A small sound classifier, trained from scratch.
Training: adamw at rate 0.002, 9600 steps, batches of 192.
Rows from block 3 of a small sound classifier, named by matrix and row number. Rows with one number within an expert belong to one neuron, the router's apart. Each number is 500 + 50 x the weight over its row's rms, rounded and kept within 0 to 999. All counts start at 0. Numbers have three digits each. After the name is the row's rms in percent of the matrix's.
Before each expert's rows are labels from the 100 clips, of 14976, where the router gives the expert most weight on average: "strongest on" is what is common among them. Only what is clearly more common there than usual is listed. The data: read English sentences (LibriTTS-R). In brackets: how many of the 100.
# router: slot weights (model.blocks.3.mlp.router.weight, 16x192), inputs 0-95
# up: expert up (model.blocks.3.mlp.up, 16x96x192), inputs 0-95
# down: expert down (model.blocks.3.mlp.down, 16x192x96, transposed), outputs 0-95

# expert 14
strongest on: voice: female (100)
router.14 179:487496611503517513422542537518588510474515502539495482513430562489496468528475529610504463550538530452388519603540445579467421462479460525514445463396529461512528506518433513507566552468490552520457453497509459512437557505441569589556522534493576539525432516548544495469473549555583481481
up.0 117:478566417465492462529406486508460451508436490473552503454602428509497560567536488503477502482536443507533484421487414400521477529549541481493483463561498489557504514461488519487542402537537473516478580532471548475577482442455465414383487476477446488533567522470466470533562441492427518499
down.0 103:447441518616376558541538484494390487482463523568407528535512505491404514543580559527456485462519504491533533443619407498500453412494532491543560439539532508461495524490515459562531479447483473489556460485468477545487515556483567456505437497532533545554485560484425587481475517476540439548
up.1 276:497594481440538452554451506559467500583511612460527444514550461485435509561504488470497550472457437545529552454476579460524567467566531441394402534538465585481425428494536531426450469514599472428466612480484553418535475496609445434455434493439465456496597488514464443580559461429466539501
down.1 213:573556521458548589506469458527425512521453561555592476571522505488474501595433535446472436505452507566541454509480539477430458427559465494476568539541539504480452470486531517459533517455398540461449547489456513457416626511484573504490431574533542557465567516598477576515476549545576492488
up.2 061:473581444558473457555437580514476477545443517462614494479575450412495519577581570530531421459510483521504495400538412484530478409499502477497497496546518513511554492491410482542482434551526488472559508533476551480582507475515454447385510494536493509578489515484448479413576509479424555513
down.2 057:496501506539500491522516465488533543504512515488448423630503508553489480523576545553473541497527552500431500415526506497487491395489500537501604429589477531428512552432542524549555571545505465506311468477420547498483493585521497518454529475497477464517558533484524515565455609476501493544
up.3 100:494506446491520501515416479516419445536527524484524544540569403546495580550547420485497571448507408554606470363464496431487511499529536442467503528552453521500458481547483468502513401474522497511560550485520520449561463435509438413375468502489444491465569513497433512481558443436416524483
down.3 053:516464453508594489588466421599482388478503569518456420568513433442520482555509565430528481527419598406568471518499562493438546460587540426423588582631468508504488398503552498507521470493518451470485490497492539398479482467484508431425466533530536521517523435454509513460404557554576493472
up.4 062:524518516489495497514489510479431482562447511484500547556588482574543529484478481588580413467534530484540496434491432432486520550597483426501567408515490543462480503521562552556478401497452462543542527496550595524561503509529528351408480599546447511487548475462508590538537458457415521520
down.4 072:488442466519466516563524569578449520490476416543450464548487508471407457611474513569498474563408564432467488542498409605429482409516590550539555492539455460419528429525519483533545491535479486502591480430552476557450480514497532483529475446530537502488461609511569534490494493510532486520
up.5 122:543542445472528498484444437569472527484482546488552501491621427490479501538528444450525496455541455561563487454493445425529467533508509504451480425568421506556502498490514507490533462482522491498450509529454518449639436404532464409426528510537461495543596527504483494485500404480437537505
down.5 074:491527532420565526621609553540496449468486450556407454576573517517573541447521532568426484482525508512490438489510427606503478444404500514462490513523507550493490491498481475539516480601485428498484428469533498503486517521409449434477478456535478570497448599478514408497459468457492529411
up.6 055:534437506505457537563482565487500567497460563451484517437637446496441563479542498427454553438525477568567517394491450519487492457428525505430405521476404605614413567504576466458537447511547456516514520484495458513565457455540493456450518505493427480469571536578478461507555489544443465508
down.6 065:445476472465487482530639572470468513519526416563570461553576494511395596531502491524532379422510484458512492507541500516459391447505580449489503479461519537527496488539529469443551436574447460450461447447528504561494480493539530480465452452570531640559497547503521553562547523462624531506
up.7 072:508476446502539494522491508492474466636475547469543498432556394489516579536469488430459479415527495446498563443497535517496567526514532530484520516552496526555442507539563505496511346573539445491487565520546499416580421469519489325472494473439493460522549515391451534502592525338431617503
down.7 066:433437488551487470585555509501412510488428579501455474518476513537456491535539553516550476546485549447526483423509447502585581645504577580438472570467513524475533551534483652458562497485476543485554435434548516597500432525501555440518533474429589520431441497471553477493515494527422528482
up.8 067:553498515507514515503404510475481479481461578437475516467550466511471575581527512458503479463502500409591460393518499531459524511564596498476437441553531482476457498427537502471500457515547538456422492464455561466548533530601355463346446442463476407524562506408442492543505470498440498521
down.8 086:516530522391607526606487451551551496483494463407469429602487616512481491407515510562572557415496484470507397541453475551436509483465535490430467539571491465487461467500530553462514486471476493517455427502513525432544477455475511596585435550562484501453496523534487496551504492464469548613
up.9 052:409484436610460508539356515503447495474514440493509435554519407481528507448515496510476461489575503553544527498542524519477548610430494441455491476481508452525435431473547474413564525493549523485585541536511560591541440523516415518424466429411535494458560506508492551398609465494506553521
down.9 055:442495491368501524500471485463491525496485412462521491554499564483525517488464484522462619441492451548551484554437519512508445570457542507454452475412561544582540526424531555421553483509534462557393509582503528499513522432539451590518391465503461503514455440601504474483516478519518480534
up.10 054:510531430441445478533404523554457481514469513464492561603556464549482580533523512410532447407487484498485474534436474409481479596511466434429424523531465555529532473442514548442540391514561499628500504478455452473507507468490421491391417560472479522447474558488497474512520531498558547549
down.10 050:450502559514476549516488462470467455441474461427497511514513476491511500423499405584582394453538503478567543471509540502486393506544456465548552560562476515543385474414505474535526458560457539408410486468505504457581486535579517469570418446458516577458461493470566560493475539456475460491
up.11 048:468446398614464472520605532511454426475466510540436497544613424482455457492580450504472461466457484493568489384455488509531544561492540506454502534535439437571522399516511496431508450506514486616493489485518512531595507473477472500435515546458495463422502465496440542495552449484426502541
down.11 058:529430516488571443452438561559612441518448545513441485469526480538531506546444455598516441484445410448484492618514434555406488488469485446400540483481497468530442482496481506509549470463534506483460487456509549516459491519492570503539516419521538500491463595461505507474533572488578510457
up.12 058:596618461496522539465474416415458491497412530475515511453546446511517626452547491411519469547558489512593573390488511454550472570553482529429451473500451541516517415476549451404542453491520455458473565509515506437547506450534488424458478544437471426476625511551399431425542541405563488567
down.12 051:498518504511523595516569532465436462448495451536497482491493544552502504407619539534493474490412469450612474503498573480538531527523579516438563494568542490498577524509529571484498512582535519463505492504506461481445443546504460532514466553520437444448460487447454522440554609585479460539
up.13 452:482467498551443514540474437456482461482466445461463565582493440573569585461557433460491534485671483582537560468460486495507535550441483457534464612517459525602535555606553530502512438456505518582598492570452515543499488455457516459461514499547459494437501522396439504455483483471514575606
down.13 355:536585552550445460489501636464511482553523557554537525428527450494433526575488589553511429561438520456475480433492544494564495448550503513525432462428547488465476526447450435492458530633560463460494541471434524511540512593532420434423493506469595458545537428514529485595518466534469454395
up.14 052:542544481437540466539540509447511480428444473527550503478459512554441459609561415522452459432531478507502547438505511542494469510495528445535464450507528512390549482538501520485542483534540444443474487470542451457496583366443467393506566572409433557566605511417490498482545431434407485492
down.14 062:564434508460554407487520355537504445516504491532519478426454528475514485475591530500489417447520432480537481627498482508481484519537514559490552537444507488513499386553407601575550494459547632495494490437531497577437517392439509466445484458475475421578433396551554467528570487422433472413
up.15 063:461468514430521530415497514580585612588586539446479475445460622499460474486485472533533571457496544522455449574526612549587498422480473529545431491497521414456494471524463425478516523456525657430415496449449479445475496547553505528537515428499478468508401372578539475481512468539572536510
down.15 140:494501470515456466610512518527390496512471450493492486537572479493392564638511477459471382636521508444467390588495474458468500428503487510502497518460539495508512493499531340492526461536443465539503489503385524507496601501498483551547484510538575549418546513503454558478509524505528498549
up.16 057:497497521473576496425433454520469530473394472498551496563511444411477442539426534545514514587464438412486513547483573443517453431622422568450497516451552503445544489492471516609459586474479505467427511550449516490466523494451506528456451521471482503485480488421464517541414544488502490451
down.16 134:490514394512502497640469502474410497499473538472458490550527501534351559592550478490423467613490516445574437540504487490469510393464530561490512530481497469542491484507511337503525453552455455570548520490426494483430583473453552588540535500448536513496521515467505558485498495552519509561
up.17 059:534508416533556532601491499522495469544424591411515485443569402596401556530480480379524443486518437522578421455468508447523501500479535485371525454482566566412568484463467513495490440511495534443488553541452556500616487504436477463384417495517494456444567512502475535561495541473501579546
down.17 055:412506515518406552476455423532543430445522573571518510510431465450498484399465570388450516460459415496493467459522515554517514541456485499568554540418571549519474575504423580422470487426524458442567473519496540570541526573575573539468549489469515472512505579467516493463409536525534538486
up.18 054:512459442458462498485471538478511587568607549488479518537501350512538574454567480462523493445473584504448557443493508503499588512581599478529482525515495545463477473479528458550430505463465542397516568519500478499546444472431534455467457432422553502545516567420536441517484443476539552510
down.18 052:479444552451439562516458503550453547517621525461493573542496523501552556370468440535510487515484532480484502576492466565476564474527453505511611535470481491548513462536435565447497574503454488504552385543531485519541526427585509572522544524481569481523575576477573452446492490549468534534
up.19 053:614480512421544444492511458513428460558492652395442488534567493517458567506476454483472517409558545478445474480496421421478474468531508578482410455462569557505480498507507565477585551514470409577511513580481442529538503429469540432460447479466480485371549528502501526550548543582510583461
down.19 048:538468498449533528551559563451532534489458470542446570553434504511550467472477491506465436469503479539532454509502410509439495515521583484490491473509522552413466514519537571476422486526553518556364533531509565413520465554565513566515522485432487443454437397533532465505464495571432519473
up.20 059:506523434436555526455428576469451470500456509487520482475530358512529554503499470409558550494411481558573443436490445412469577526543507522486517489519505480479515428476468595495483498533531448475452516478477483425536492446550497504473471559495464392512518485406502573501466505422441502602
down.20 057:473507422481567467572562558521510475478533509529540467481580464453520410545557430356598529500502543525563556448508489469530435515520506505546492480474410478475531483477585455457431515394530497343585448518571488457452402473615474440529422488462442521512435463513392514479439526446443513460
up.21 055:507554517500438428498470393482461455525552493593556461430525489512534587505569474489527487483403473522560519506447518435531487471497471490435426440530440518488470499541454568552525518590430496465531478426547521573464513467565518384457520511477543433448504579471459513429609413490513596560
down.21 058:565438484482590493456525546492477421503524508537518461426492541521574477539566550485406503500498505565516538665537453466548466542578501472472537466567439500510416499543488521477458529560519426361435572603544496464551442533567371436514493553508509508535431463406514508514538446477501492458

# expert 6
strongest on: voice: male (90)
router.6 261:498518425501511521587471511501397480524510547532485467477521461504501553477485538421455568436445479517584500464504579499553583508521547454466560562645523534466465456483573465489391434529458446466530495513504579433505488572562429517556421451526415507482524492488434471530493512405430483528
up.0 088:563539436551481451470446513400519499448465452461571534477562439522517530409446451405446500512560513482507472386435488477612483554540489536451483400508500506588529567499505473489513525508580468560498511469400465547589514494446545420469507497490478481511535562417520528481519487510369540501
down.0 113:427493487474488465570486507472480521512559599488472493539416416523515584490511509470473573537540624514545535454497584520551541389441512425512459532494533506481477506464414396525415527487508472485532521468478513469494528523502479493518486507457457521533549378454403435457495525417491557538
up.1 113:518501602575536420470455481553547523402404540515519493481539619496457459566535503533497467544562462468430449592545408462504429524501474542486476419427457478511566499465468531493573558482499499530456490555488487525538470488527615527481569563549549488555438485488514580473503510557530438498
down.1 097:423492445542469551547513597508462495510539506489418541463501405573547484460486524467482512514470532545525505432533537656513578498505541526484504481576580524527470482514493443464409475491438530486517553474489503431437572524398507418478456438453517479448531556475477545444392592458455577397
up.2 068:467542484463493411489473397527523595486452535457552547526546521523471454501583430569437486565564483502467584506480440411549395413467434564524480455485411397495562533566459562539552563471473521456486535525465439539520387437533493464428631533523602446498441448490533544514570450557490554485
down.2 062:480517463488515538569430554472478451662388446551483450586496441519542529521509508433514487487427476595558491457532460471470532538492551471498512532500451564511506455547565523455519540556493529442538517505488572436404569550511480524479464477498482439516509577474472501507509634347483509460
up.3 047:524485536491494485480436446489590510509557479463521508542547505459494492494446459508520412529513497477444425556395386475491490497542484499477510397464350441394490555520487556498578571503542473616483399536543423547602507475505492506436549514481614495505495510429554455537542479559463548487
down.3 051:501453530447496451475564545439520427557500401477544585464437475517491451422418566530454457504448558559523557549545548495547469480566474465483551547486473428535461485583519545524464503535414524478566604489522590490329584498379464529482555538471451466529464473528465504475447567485475439558
up.4 047:457531443580513510497552494509497573461492544414577591414511590519437488591555479565494509520544533390430471443427369449449526489458551546523454428512455473448479459555471500552570521519493447522482499433481456568551421454445496505478477530431495510474478430488552595508534539582445550480
down.4 048:515461476557448544432547460447508552449454342509491486534547406564369455418467473534482484566556563426544514537591539450416498544479598544554381482536437484495501453458475483516478466530562501419536544597486571486504519405544523535522455486531476474579511561503529477582394509446522479484
up.5 048:538494457448501545453461439545530530479430551483545494540537380473386414547486497551539469558480517494422450549494457383486407455563475580485493419455453465513481511432478568464606522500488443486439531515491507504554444489515464451464485585543530506458494471400540504561488497629471514524
down.5 056:425444505557419557529490442454361500526551473456478560543415367517479500546540495458531506429533497514667456531562484427515475471484490491499600490567469501504552458557453571581550463601524489493628417572502569460475580510457582527524500460516544471497458457476388563476528446558499556462
up.6 104:585510442537474506502445510432474469478419469501555551558606399513496541389455491478461471462605416466525429394448485485606480576467502476475445475489503536580551553534562530452469513530561465591507494492431525543553497496453570485460474508493497496527551564403505499491496496470474515532
down.6 107:439502489528476465591469538485501505476594547515451508560438427526471592476538497453426570507602585474561584427515516568543542395480468457522518543503559509462455498565519413540367492495492488398511492444475484496467536508493493503512489517511430533543538437468362447457509538437464519548
up.7 047:499537479432467495473526459549480534552473564453492510450428475445463444460527507610509485559520524531399493474522454423522555512426434491462454481481489569500369455479528538489576475575444433536470468439490490549533461505534538401416603510435568527544394467490581553570544448566498497467
down.7 046:584481422419510570560423555496529488481556483498536529406467548537544548496594489432577481499436580481531496575519459489523584580531515456501501427511445503514579502503475536509448497447456511499531589631561443443434468509478568453475464619531515442574622529480470499483497518530496525532
up.8 145:469501671439568510500570525617482460539485593568466445487450662407504513529484588506515508490460494516510500594561488539506494516518508483497514455492521534428447403475498481499479489487485554460495480588497518415458500576477498538558493535550506540561439454573462485496427564494574400472
down.8 191:461523520453535489563541554539501518474476483499410463547492396539472497458482522486495474555507542542492489403498546695488575428517513546455467511486536461510448448511435393514424487465445543453485552463477466397432531563364580449485512503451489514488583509508477523469455603481452614493
up.9 108:529490581536546446436471427580579546451404510462537517481521577475495490520529503582498435562505484441413517530562470448554432539496444591506459425422434488524565502512432531497544569456504503582465544554478468515552469475504600451473561582558578426511444426542509549484533489587531471539
down.9 131:452484590525469594624523556520412529493514525566410500476516426472505491397427513424478477498519565556511573490492447644492538492485551623499486512466559456472524468515509441440496511477471553457517501500432476450513543498406491477516462463424460504446546547528490499476487598500516564415
up.10 052:525539487517472506431433469516547411454508547414554473450563579599465429521544414560503534485588417434426511504542457461550478478441526504485436478516435517475540551441509555408546514475578559568398531469479449597588515480539439472419493465458536527477509427426528573495549460530481564481
down.10 050:413540593460431494568513478550458483466475383427483413454416465486506505433436584485561559456478450440424491565608514504528600502559562481514498422569607415480469617557480477558489505492451554473512559454425469466593502587484541529490349519488489471479496441412443526607395464510555514527
up.11 045:465471512529464489456566401373525598448466437455506473478473482537478520448497456543434488473539539457504522560495490496487486483581478545568442473462477506435528491561496446483547502441456480527508484411599439582422516464480652441432599574424562482512529503517530597506530452568458587535
down.11 046:497478451537562524507449500444571590465577563527453387504583510515533443547504499450449419460424477603426490474542464481447532432594440522500489443498477543440383439568514567456507490457484458558468611549460506514500600481421502487437519615588541509495491545464523504492403439481485530487
up.12 060:545525464417574467531473461512553522560490454405544486480484446503527435499472434499537520581506446489462512473482514425510484542540481491467509455571392484488462469509424554385487506462552417475495551410536506528533402414615420524395558504456517484523517490494553408543576396507541532547
down.12 076:508492493430432473527442452537512441545580574524492490532438392527505604456494519429501558459567555434556547492475562510493540491515460366488493570549465525487488534567487449533476448459530536442488510470518501544508474466585491494492537494461364549550542453466494425469529475391488533546
up.13 046:489563498533441478436502449540603520477482463364509522475468555561573433464499477575483537470513521507428486551542506466488573504512467568544506427497482564528524515439470572541595493437554503439543537495542461601534466471472490495507498490502477495566462534435569510644431517545429514513
down.13 043:423418517507520486549517493472461371550412438506519491469520590486394507482436473560545549535584513463471537475425444435567474505550431541453547443551468442583534538600572519474505558478475514467525536531468535446498474551493574414540606519525422461598490523454510510506522396525535481530
up.14 105:494513473533473455481466437486549592450537417498476611517498503530519447537564446521558463556491581516471565554401472519514402500439469615561515429511479449587589588525434571566607521461447492513467440392541419603526451420570474445464601487426542556537449544445539511479573500559506512474
down.14 096:496487508476495430500421514456579427521574525519532511549440411492420565544512460500454522495621555444577539434493594509522604486538456419511514615544499516498471460461507444494435394517582518506503521462554547425507564510542544531498502519478429472567612433471458499549533503443452573492
up.15 044:559460436474467510498508312502534480442513552471461493497483528557474444489547497572590511451493468509459473514544443461469554434447417604533578453508503436497529506505462565502489563466599526503569485415548432524512564507466505498501536419490523531515479489367549510478505523482545520520
down.15 048:508551508500525460451564543518528544466516538615515510487500460479506579421523526525493594529539592461478476524484445543512456417455345565495487435551511498611542571493411552518495501451439455470556476477452470551441546496435540567446521476533504446497381499468548381399556467526504432442
up.16 045:534403563475553493481472431476442532527548497374497550481567435491441366512596429504448520436507538451425434467503385480499471528492420535493492562446377571578538540453496557501534496509488470575492485482480433546539522519501517426427508513537487477571617467439509509478521430655439515427
down.16 044:504450446483419494525514461571462623460542484561521473519472491532579446458475352465460510532577445536566513513502472464571547535554489522472449407486435428516570495537483439530544470552452466445490477449494507492529556502557523590377607487461401429469517388467453516466536523530483458423
up.17 100:483476461538460491509549453477586550433547484529472598586392496554514488573608505515568520530464507457515509495509413489428477408494468633560528438497501396536571550507375503629552553467453518489524450419557483576452426464516526486491598466451554540581495604450553550449502476532543483540
down.17 113:521539555412501426434483519539486468531573564529482484560391498529423569505426514464399506521576596530451546494528604493511560414506457427472507599457537516445447483417479411496446472452515524393457551429539472460556537479521505505542486531483458467557553423545542456490467550455499515468
up.18 043:498566495481541466521539416476586568489416552469495565440540531585525459451486475664479442580573534487436493468546533492523472616601417523473396437473479526494513591447446534469563492485466521565442481551489525554574492468470529450430532548466589524432500534539503582496581454584564521520
down.18 046:475490478407438468596488586524458524502472535437564602483475434447493508489528459534445524453472564473515505456549444444549526418494562524431372499536552558436524578471518435502496560582457485444592478506549546610428597474523442512596437492519473513528402541446488447486521588461482482559
up.19 123:550515440553461414445434404471565526450436471477539532539536482527443439555557428572480419527524553449456488453468443449523468447462423559478455436448425434572533536445424555512549538416518445543442545452518477545590443431546528442443557542492549445532488532486566551505566460548459572517
down.19 151:507539471466535426509533519547512488444445559490583425564490442470451525553561463579440441556490572463450456457467447438414446482558449542477541424455459441542475455457512473564530544569523428536463534444485501414545446452544461439469530452506547519472566546557538594545564430531533443519
up.20 274:472503581456564516526562541629478452539506572584469381477460639431519521511474579489505513520473478514512518581581505540544535495533520481484533498507532523406416379467474471535461479545436532471492488590490533419463526572462503552557461515522492526523487473633466501499452555472572399470
down.20 217:434489484449516518587567595551484507483508505472436479527476412553482507460499536486490488522485552538534494399515532658497548438513520520464474492489557488492453458516456425512413497473459560424493525471479484407448533566392565438476457466479473523474574551506428531449459579476481590495
up.21 098:594536397484538468470388502469462483500433591427544480516572447498425535502489478468506525454556392496478488369470444453584517470562505515393456479510482532497456513482467528524508524500544409550453529479510496464579446444528471451472493522491526529568608500519495502567495407467476551516
down.21 098:427462521515460517568532478515479494523584536501507490624481416538510549505527578467455508515524589482515485487509554563485516338440486530512515376464579478478541497518397332488479508484483578513484450462405474486459539509490564514463503548472440574490515470505409496445446560475525445580

# expert 4
strongest on: voice: female (86)
router.4 169:550505368527488512483399437467470520497435481438537514517580418527519537485480450479497466507531469579555466469482414415538501573486500543523446466516433514516501510520536579446515478493528498576531524506464495510561432455493528438382501502537480470454528526465474542512551427524451575574
up.0 053:487532486431519521484430523526516490430522481552596525564466486475537467508458515494450441468482415481444467478511553452556465525539405451372485473492507415444491454556469410505403385505479402500373481462493550428523586643516476489534449510400545424520518469492539528509490482423469491489
down.0 055:543617502425514451503463535510543436482502539543567507389480596460438367484556455519528487412479530457449487511448512505576496392610534471485527519528470547519449445477487559489523459456547506430420485481469426461459459488497556495487500544454453463452464435517482530549541491400512496539
up.1 060:420453479511545500515585502662532438530520519450571474436430516492456474495593553496498543554426493458505557512554481424535481516532488522431580484499627530610484447395475506520486436502450479468503497558531516492507513502527513525483477509548463548494567486469442523533500593455520434521
down.1 069:518466501581488494483473489409504431443482536550455506586436482509465571607526400523519510492483506545523528471455530561486564467436494473533559516492540475509584490494508464512535521558509516486522427451530539491481501537519530544402455454509479516590538613458471540501494460495443459497
up.2 068:468471529573561505459476549610491422491414481433456458538503519522488544548507557513515501537404471424450555540582572429512486492537568473462518572535539494451475501456507477542459476539389432453493558490527529440491460500533520461523491523570490421507502428526496523527454528508460447503
down.2 064:546415600567521472539450584478472452434615564569475448476507406486559530618594508499562554499577540470485466480420477514516542506421466504534549481528510501533484562541534436510591589500615390572465521549453512540544548471488465525398505512557467434534505467502442562526541493477551496557
up.3 271:445409442593402519471503448389520543421488409440474597460504465546499501445544426572548515518543547506491497502423451528517445508411459566608483445469527470559595586557480505514532543438519525545554442440503445598476471427453561512466584422516494541498455564416508563440501464579511560517
down.3 180:455456547612424452604544529434546495464465530622567550455510555468439515484565543503467494555543597372448457557561493498542464410434505494641463479458534468494584582448526490528528502562506508518514488511498488590427571511504486544528545548500506543446436464493532539524423533518527387423
up.4 091:526481392503459567477445485508451464476521474484505537531619373529514438584488479471504474494501476507522449405486491422547488586477487509490493473573508551511523485491502592417426493453477517435523492476496470548569470396518533476365487459569443487433513538418506580523480511465457556579
down.4 139:436500586658393496554555547464501492491515501598465585616486526539518550496521548458489484539520548474466465519487511657409484365457499555592526517413530434512583585463529475485520557549588495498506468447520461567422559548461475510457541512521568550519462496484532513442449554519573428431
up.5 226:481415474588429516419502434403564550415481443460490600437498500520478471443521385541589479521531507503477501536441455476516439487402466584601477418418487488531585582513436542508568528456500488519564457455502425606494479403495548504450549457503561537499433542404524525424552462560515583500
down.5 176:427483530641420450567560538450494513464494509609583544489457532515462525477579516500474486541525600390418464558559485534551442469457527465678489499462543481527563600421520490495529540554504487535510467510476484591438542496487492571505547519484548503455446477478537568542459491513535402456
up.6 057:531492501436552499529628516520538650519443507450482467513439541508466419538501525556517561568470478483440472457551496510539483457509544467536522527563528498507534490444425519554494503549389451431491613448527549460539462560535522436481454482521518494479542466580542576552449509452495432492
down.6 060:497538570514516498542511426527432524472480479609556505546518510469456531465557526466474507448561547502518494429507471477536600523499474549434578527460555478520497492560401456493443491619425538451435516541478518445509414532424435538467551418446398555527431470371515581471404554581490540551
up.7 075:482571490433550474531524627564459477539406506479521499556461556506373553404499534461480473581425468451435486459573603452582506494562531420474646536482429518468503495433540459543472464518463365447507516527519549474504461486542431474499517483494517477501575447521559561564484526505427492560
down.7 071:503445477521491523485542468514418465417390541495511491580464459547501527523571467465551518347507539527531586404490518476499615582424495508532534563467466525491537492557492532587502513575528491529511580460543519513538489517513424430466510430448498496524506498520496567565506460558379507525
up.8 044:545643457512544433483575493521516515609582551543480470466535439480583510518557514513545454393504354446524492539564461566514528520503453501492461495452405499506435451508553436430547448507593476453483501470496462533427488603555528494528484485447558628538535547514473468547443485395521506554
down.8 055:586463491568551467543513571509483464496474503519549532440449531476427547444546539532476494444498531517508520500482473549584499524484501439503496503504439420526452560421474495423501477527570522490468563396413475450441506541508585540516540425516440573427569488452387471400474624530461516492
up.9 056:566515418418545546483484510606386538527480551536500377543502504435523516493531536478449479486453458567518561490512478486441477532639520494437509441528491474451553505382505467535479539594437474471521565559523543437538566512492481495435410497469516412521577537507473526484425565461462481423
down.9 061:563495522517532504617570563484499430501557513541438607463515504538480557549503484417483530447514421473525381548480527612498535565454537482580574463490567543537512550477548494560551519604538500513599528498565564482496509537421506494483528482512372545579478626462440505524503514497583525509
up.10 072:583567436451554537524476504541456475544495596548533516460586559460492528489485554449490542585412445469531486452542508452554517503482455525429516516481498511424371491499495540474457453564530466535529568555400478484482533485491531385527432589566489504468520418569536454488497570444487510470
down.10 076:606579507423487413433512514495583550557488566477560424449458469519414540541519439494509491456558476449461518400566467525492544420542486490439484566467428482525398556418511521500455426486531476603472571524566526463493509486501532505462553534447588405499520451444512477535545508517455562447
up.11 124:489420408533433595414467400448517526474486456493510579437615507518481470478507428563544489502503516511436431513473452432536458527462449541504500433467488505569553533508483592394515537459502510539517469451474466534523478489496572482507504437581539507429465555464538615478518426565543492489
down.11 138:438457559667432455579602511403518446508466521590564535504491524506442526533538545535496493516526579390438483553577516518511414442424503549632497468467512445520580583463512459534532544527512490520522480509455497580468612501486455559467554570512527543470456511518575527505463493517567406376
up.12 053:476504576595455458535516514585418500557623528532539433565509546506501552508549552527461469478514454527529446470541539476525507533511503510443525542528544550492458436498654390425518479477482509449560482464493598473521583554556426500550497651597549464457512446492507466510441498449520455429
down.12 061:563519489436473557462455464530552531525550543488579472377517528528507435507465419481503463429404490599531499499513543439486537529570482459512440589477519606598438481481558518364425491463540485535472503549525486432529517502534483516425515602541525397418574486460519552513499528562497499473
up.13 044:484459467447443474536530516535513522531455564547534459577492508498466490514462448510483569489477511411492596517593408442452458504534464592384587497472545490407476464510513418476408541490504504529504541454552581446571447519532493506516475530508417530513402371512637433499430484564428472505
down.13 049:593484459486515535420506499484600510504558609556509487469491478445487477524465623480610470400492456439531528503447481588538488562532587546570489496504516467590453516424470576537435432450434441387601500494544506509486453425420460572485490572528504435463434508545464445414460459475557529497
up.14 073:491446455473555525509552653527463449541474524403499494501494549564464457536461461501504568512412505490436484437553503482523523520564543448519534586569568550408562522453527441452408501582479449458491487501514586483466508580517459452494431514544474519471494396550556533536482539518464544564
down.14 059:548413474519500538501588516502486445536492489511446492558471460467539499480558478542504453500561508572540505416585519561540497500436569511531576555578554527515620527577459354486549507480561481534519502555528588551510481536490478550457556489457456495506480452508463532486506572539458476581
up.15 247:494422524606380530450508436410534554479497429443519613564471468509520431547540459543520466527534508461428476514459469522456489546403479485638474513453479505513589595494511495574515539446492469527594472495522480634479461448496565461426546496500517489466470479408545544478477509537525552582
down.15 315:511555602605402450538495557412483468573539580574454554560501469498499537482512558462485435553438482464470448446487504631442455425550469535510518523460490503477478588468520481458539462576558543522485490466494505562501549498558449418384445507491540525570514483492509465531526524518532440415
up.16 057:516545531457545498483361370568492528458508632551469437513552409463539454523489538466522436488530478524553410505487494533428512587462390545545396496493501548540433493531534492432597432416534539566517467465443396494521494470491562518522529573508515423420589488590484444518465531471511513512
down.16 066:466471634457587542515545528531405516471486542520414520477481508504571531516520460441542500471502491481631491449438568567546505500504507550547612497490537508572493530545445449542417589512483519452466481526429542457447560561473537495529496436403502495507561539429443462470413490424467504527
up.17 049:491470499451477396464473522557471535557500544530498422450440561439506497623519535556527478437420538489557467492513499469504487576563549497465505486486504552524537418541479461475581476451510450517499529563495473445505537428440479519549519495426540546523466560513451421494443512453417462405
down.17 052:482368456580505489530469514520501471545555460502502479507529422542491436538587440614529488525574556490459624551556496611526475416589465547544491450496495497549489520569532496525449527590602470477567493557470551504513484499490555591463426493487572520513479533464475448425444602422588529525
up.18 065:490532531414495507523453447475447449472468570525584477506437470484499595511522539439472463504577472471513494500485505444541487491591427519424431439480452480489434441503536508595467428582550492604461580490481502442537492509470427504575485540521522466559517461515440507500458476515505417412
down.18 062:553497625497514509432478427532628473527478573547488418529494466471398481549488461557505555485506474522560556572561524482566556518499525469426437593535389509535509467484517581432497480393560525532500518539521514507509421468564522509542518551514522402581574420525476572538515451511444619427
up.19 065:521475603522503458476481500488522549568446498486522538490462515506372490472477489471514453504491521482394506580519571472480478515485478519454472527406439529394581558439494582436502554512453457436496554461439495586478439436546460446493454526436503463473487515449492556505477494571506544423
down.19 080:450534450540451512406491480533504489372439471401596545505464471535482540600566469580537465415483538491524538477459389459546554514429451595506512543440497430544520467560445582571551584486572523502489537457597411536543479487476412434468504474568564525568546574479543569437560460557435550492
up.20 057:475641554474521402509508564563504495457501458418438460515502495501428519517597490557489572488397497395499576560592508560514472512574530427491461464557482450404495542520486484528478519556481409482485522442512564554511378455523443535490427522471496564593531461489625523565502465518452568471
down.20 067:550499576567374451455539501497516516474492506519476536569453500572533495566559462564473517418470542531561533447457528583568468505525476548579500511521447465510486537533520568460475592548549539411497503408585497518501426499416396502451512499519503548587534557469487593467564436500451614522
up.21 059:551485475436522547475459445471473448545551501524548488535612532403576495477479511372506422423497426529543471411536513540449460556520577433498539547537523526529430420562543501473498434487566617467534470587458435488472545561495540551576404492544555478430516431498481450473500530395536561497
down.21 054:530472526479481483539566449438440505530520460470475513538421413576511570464610429452545571462504440484549547537492441475564447589483460444584478470478503510511447592481523534472425517469503486489455517485546452460477475534516499574545506440586420529486449508483457482493538503451473538514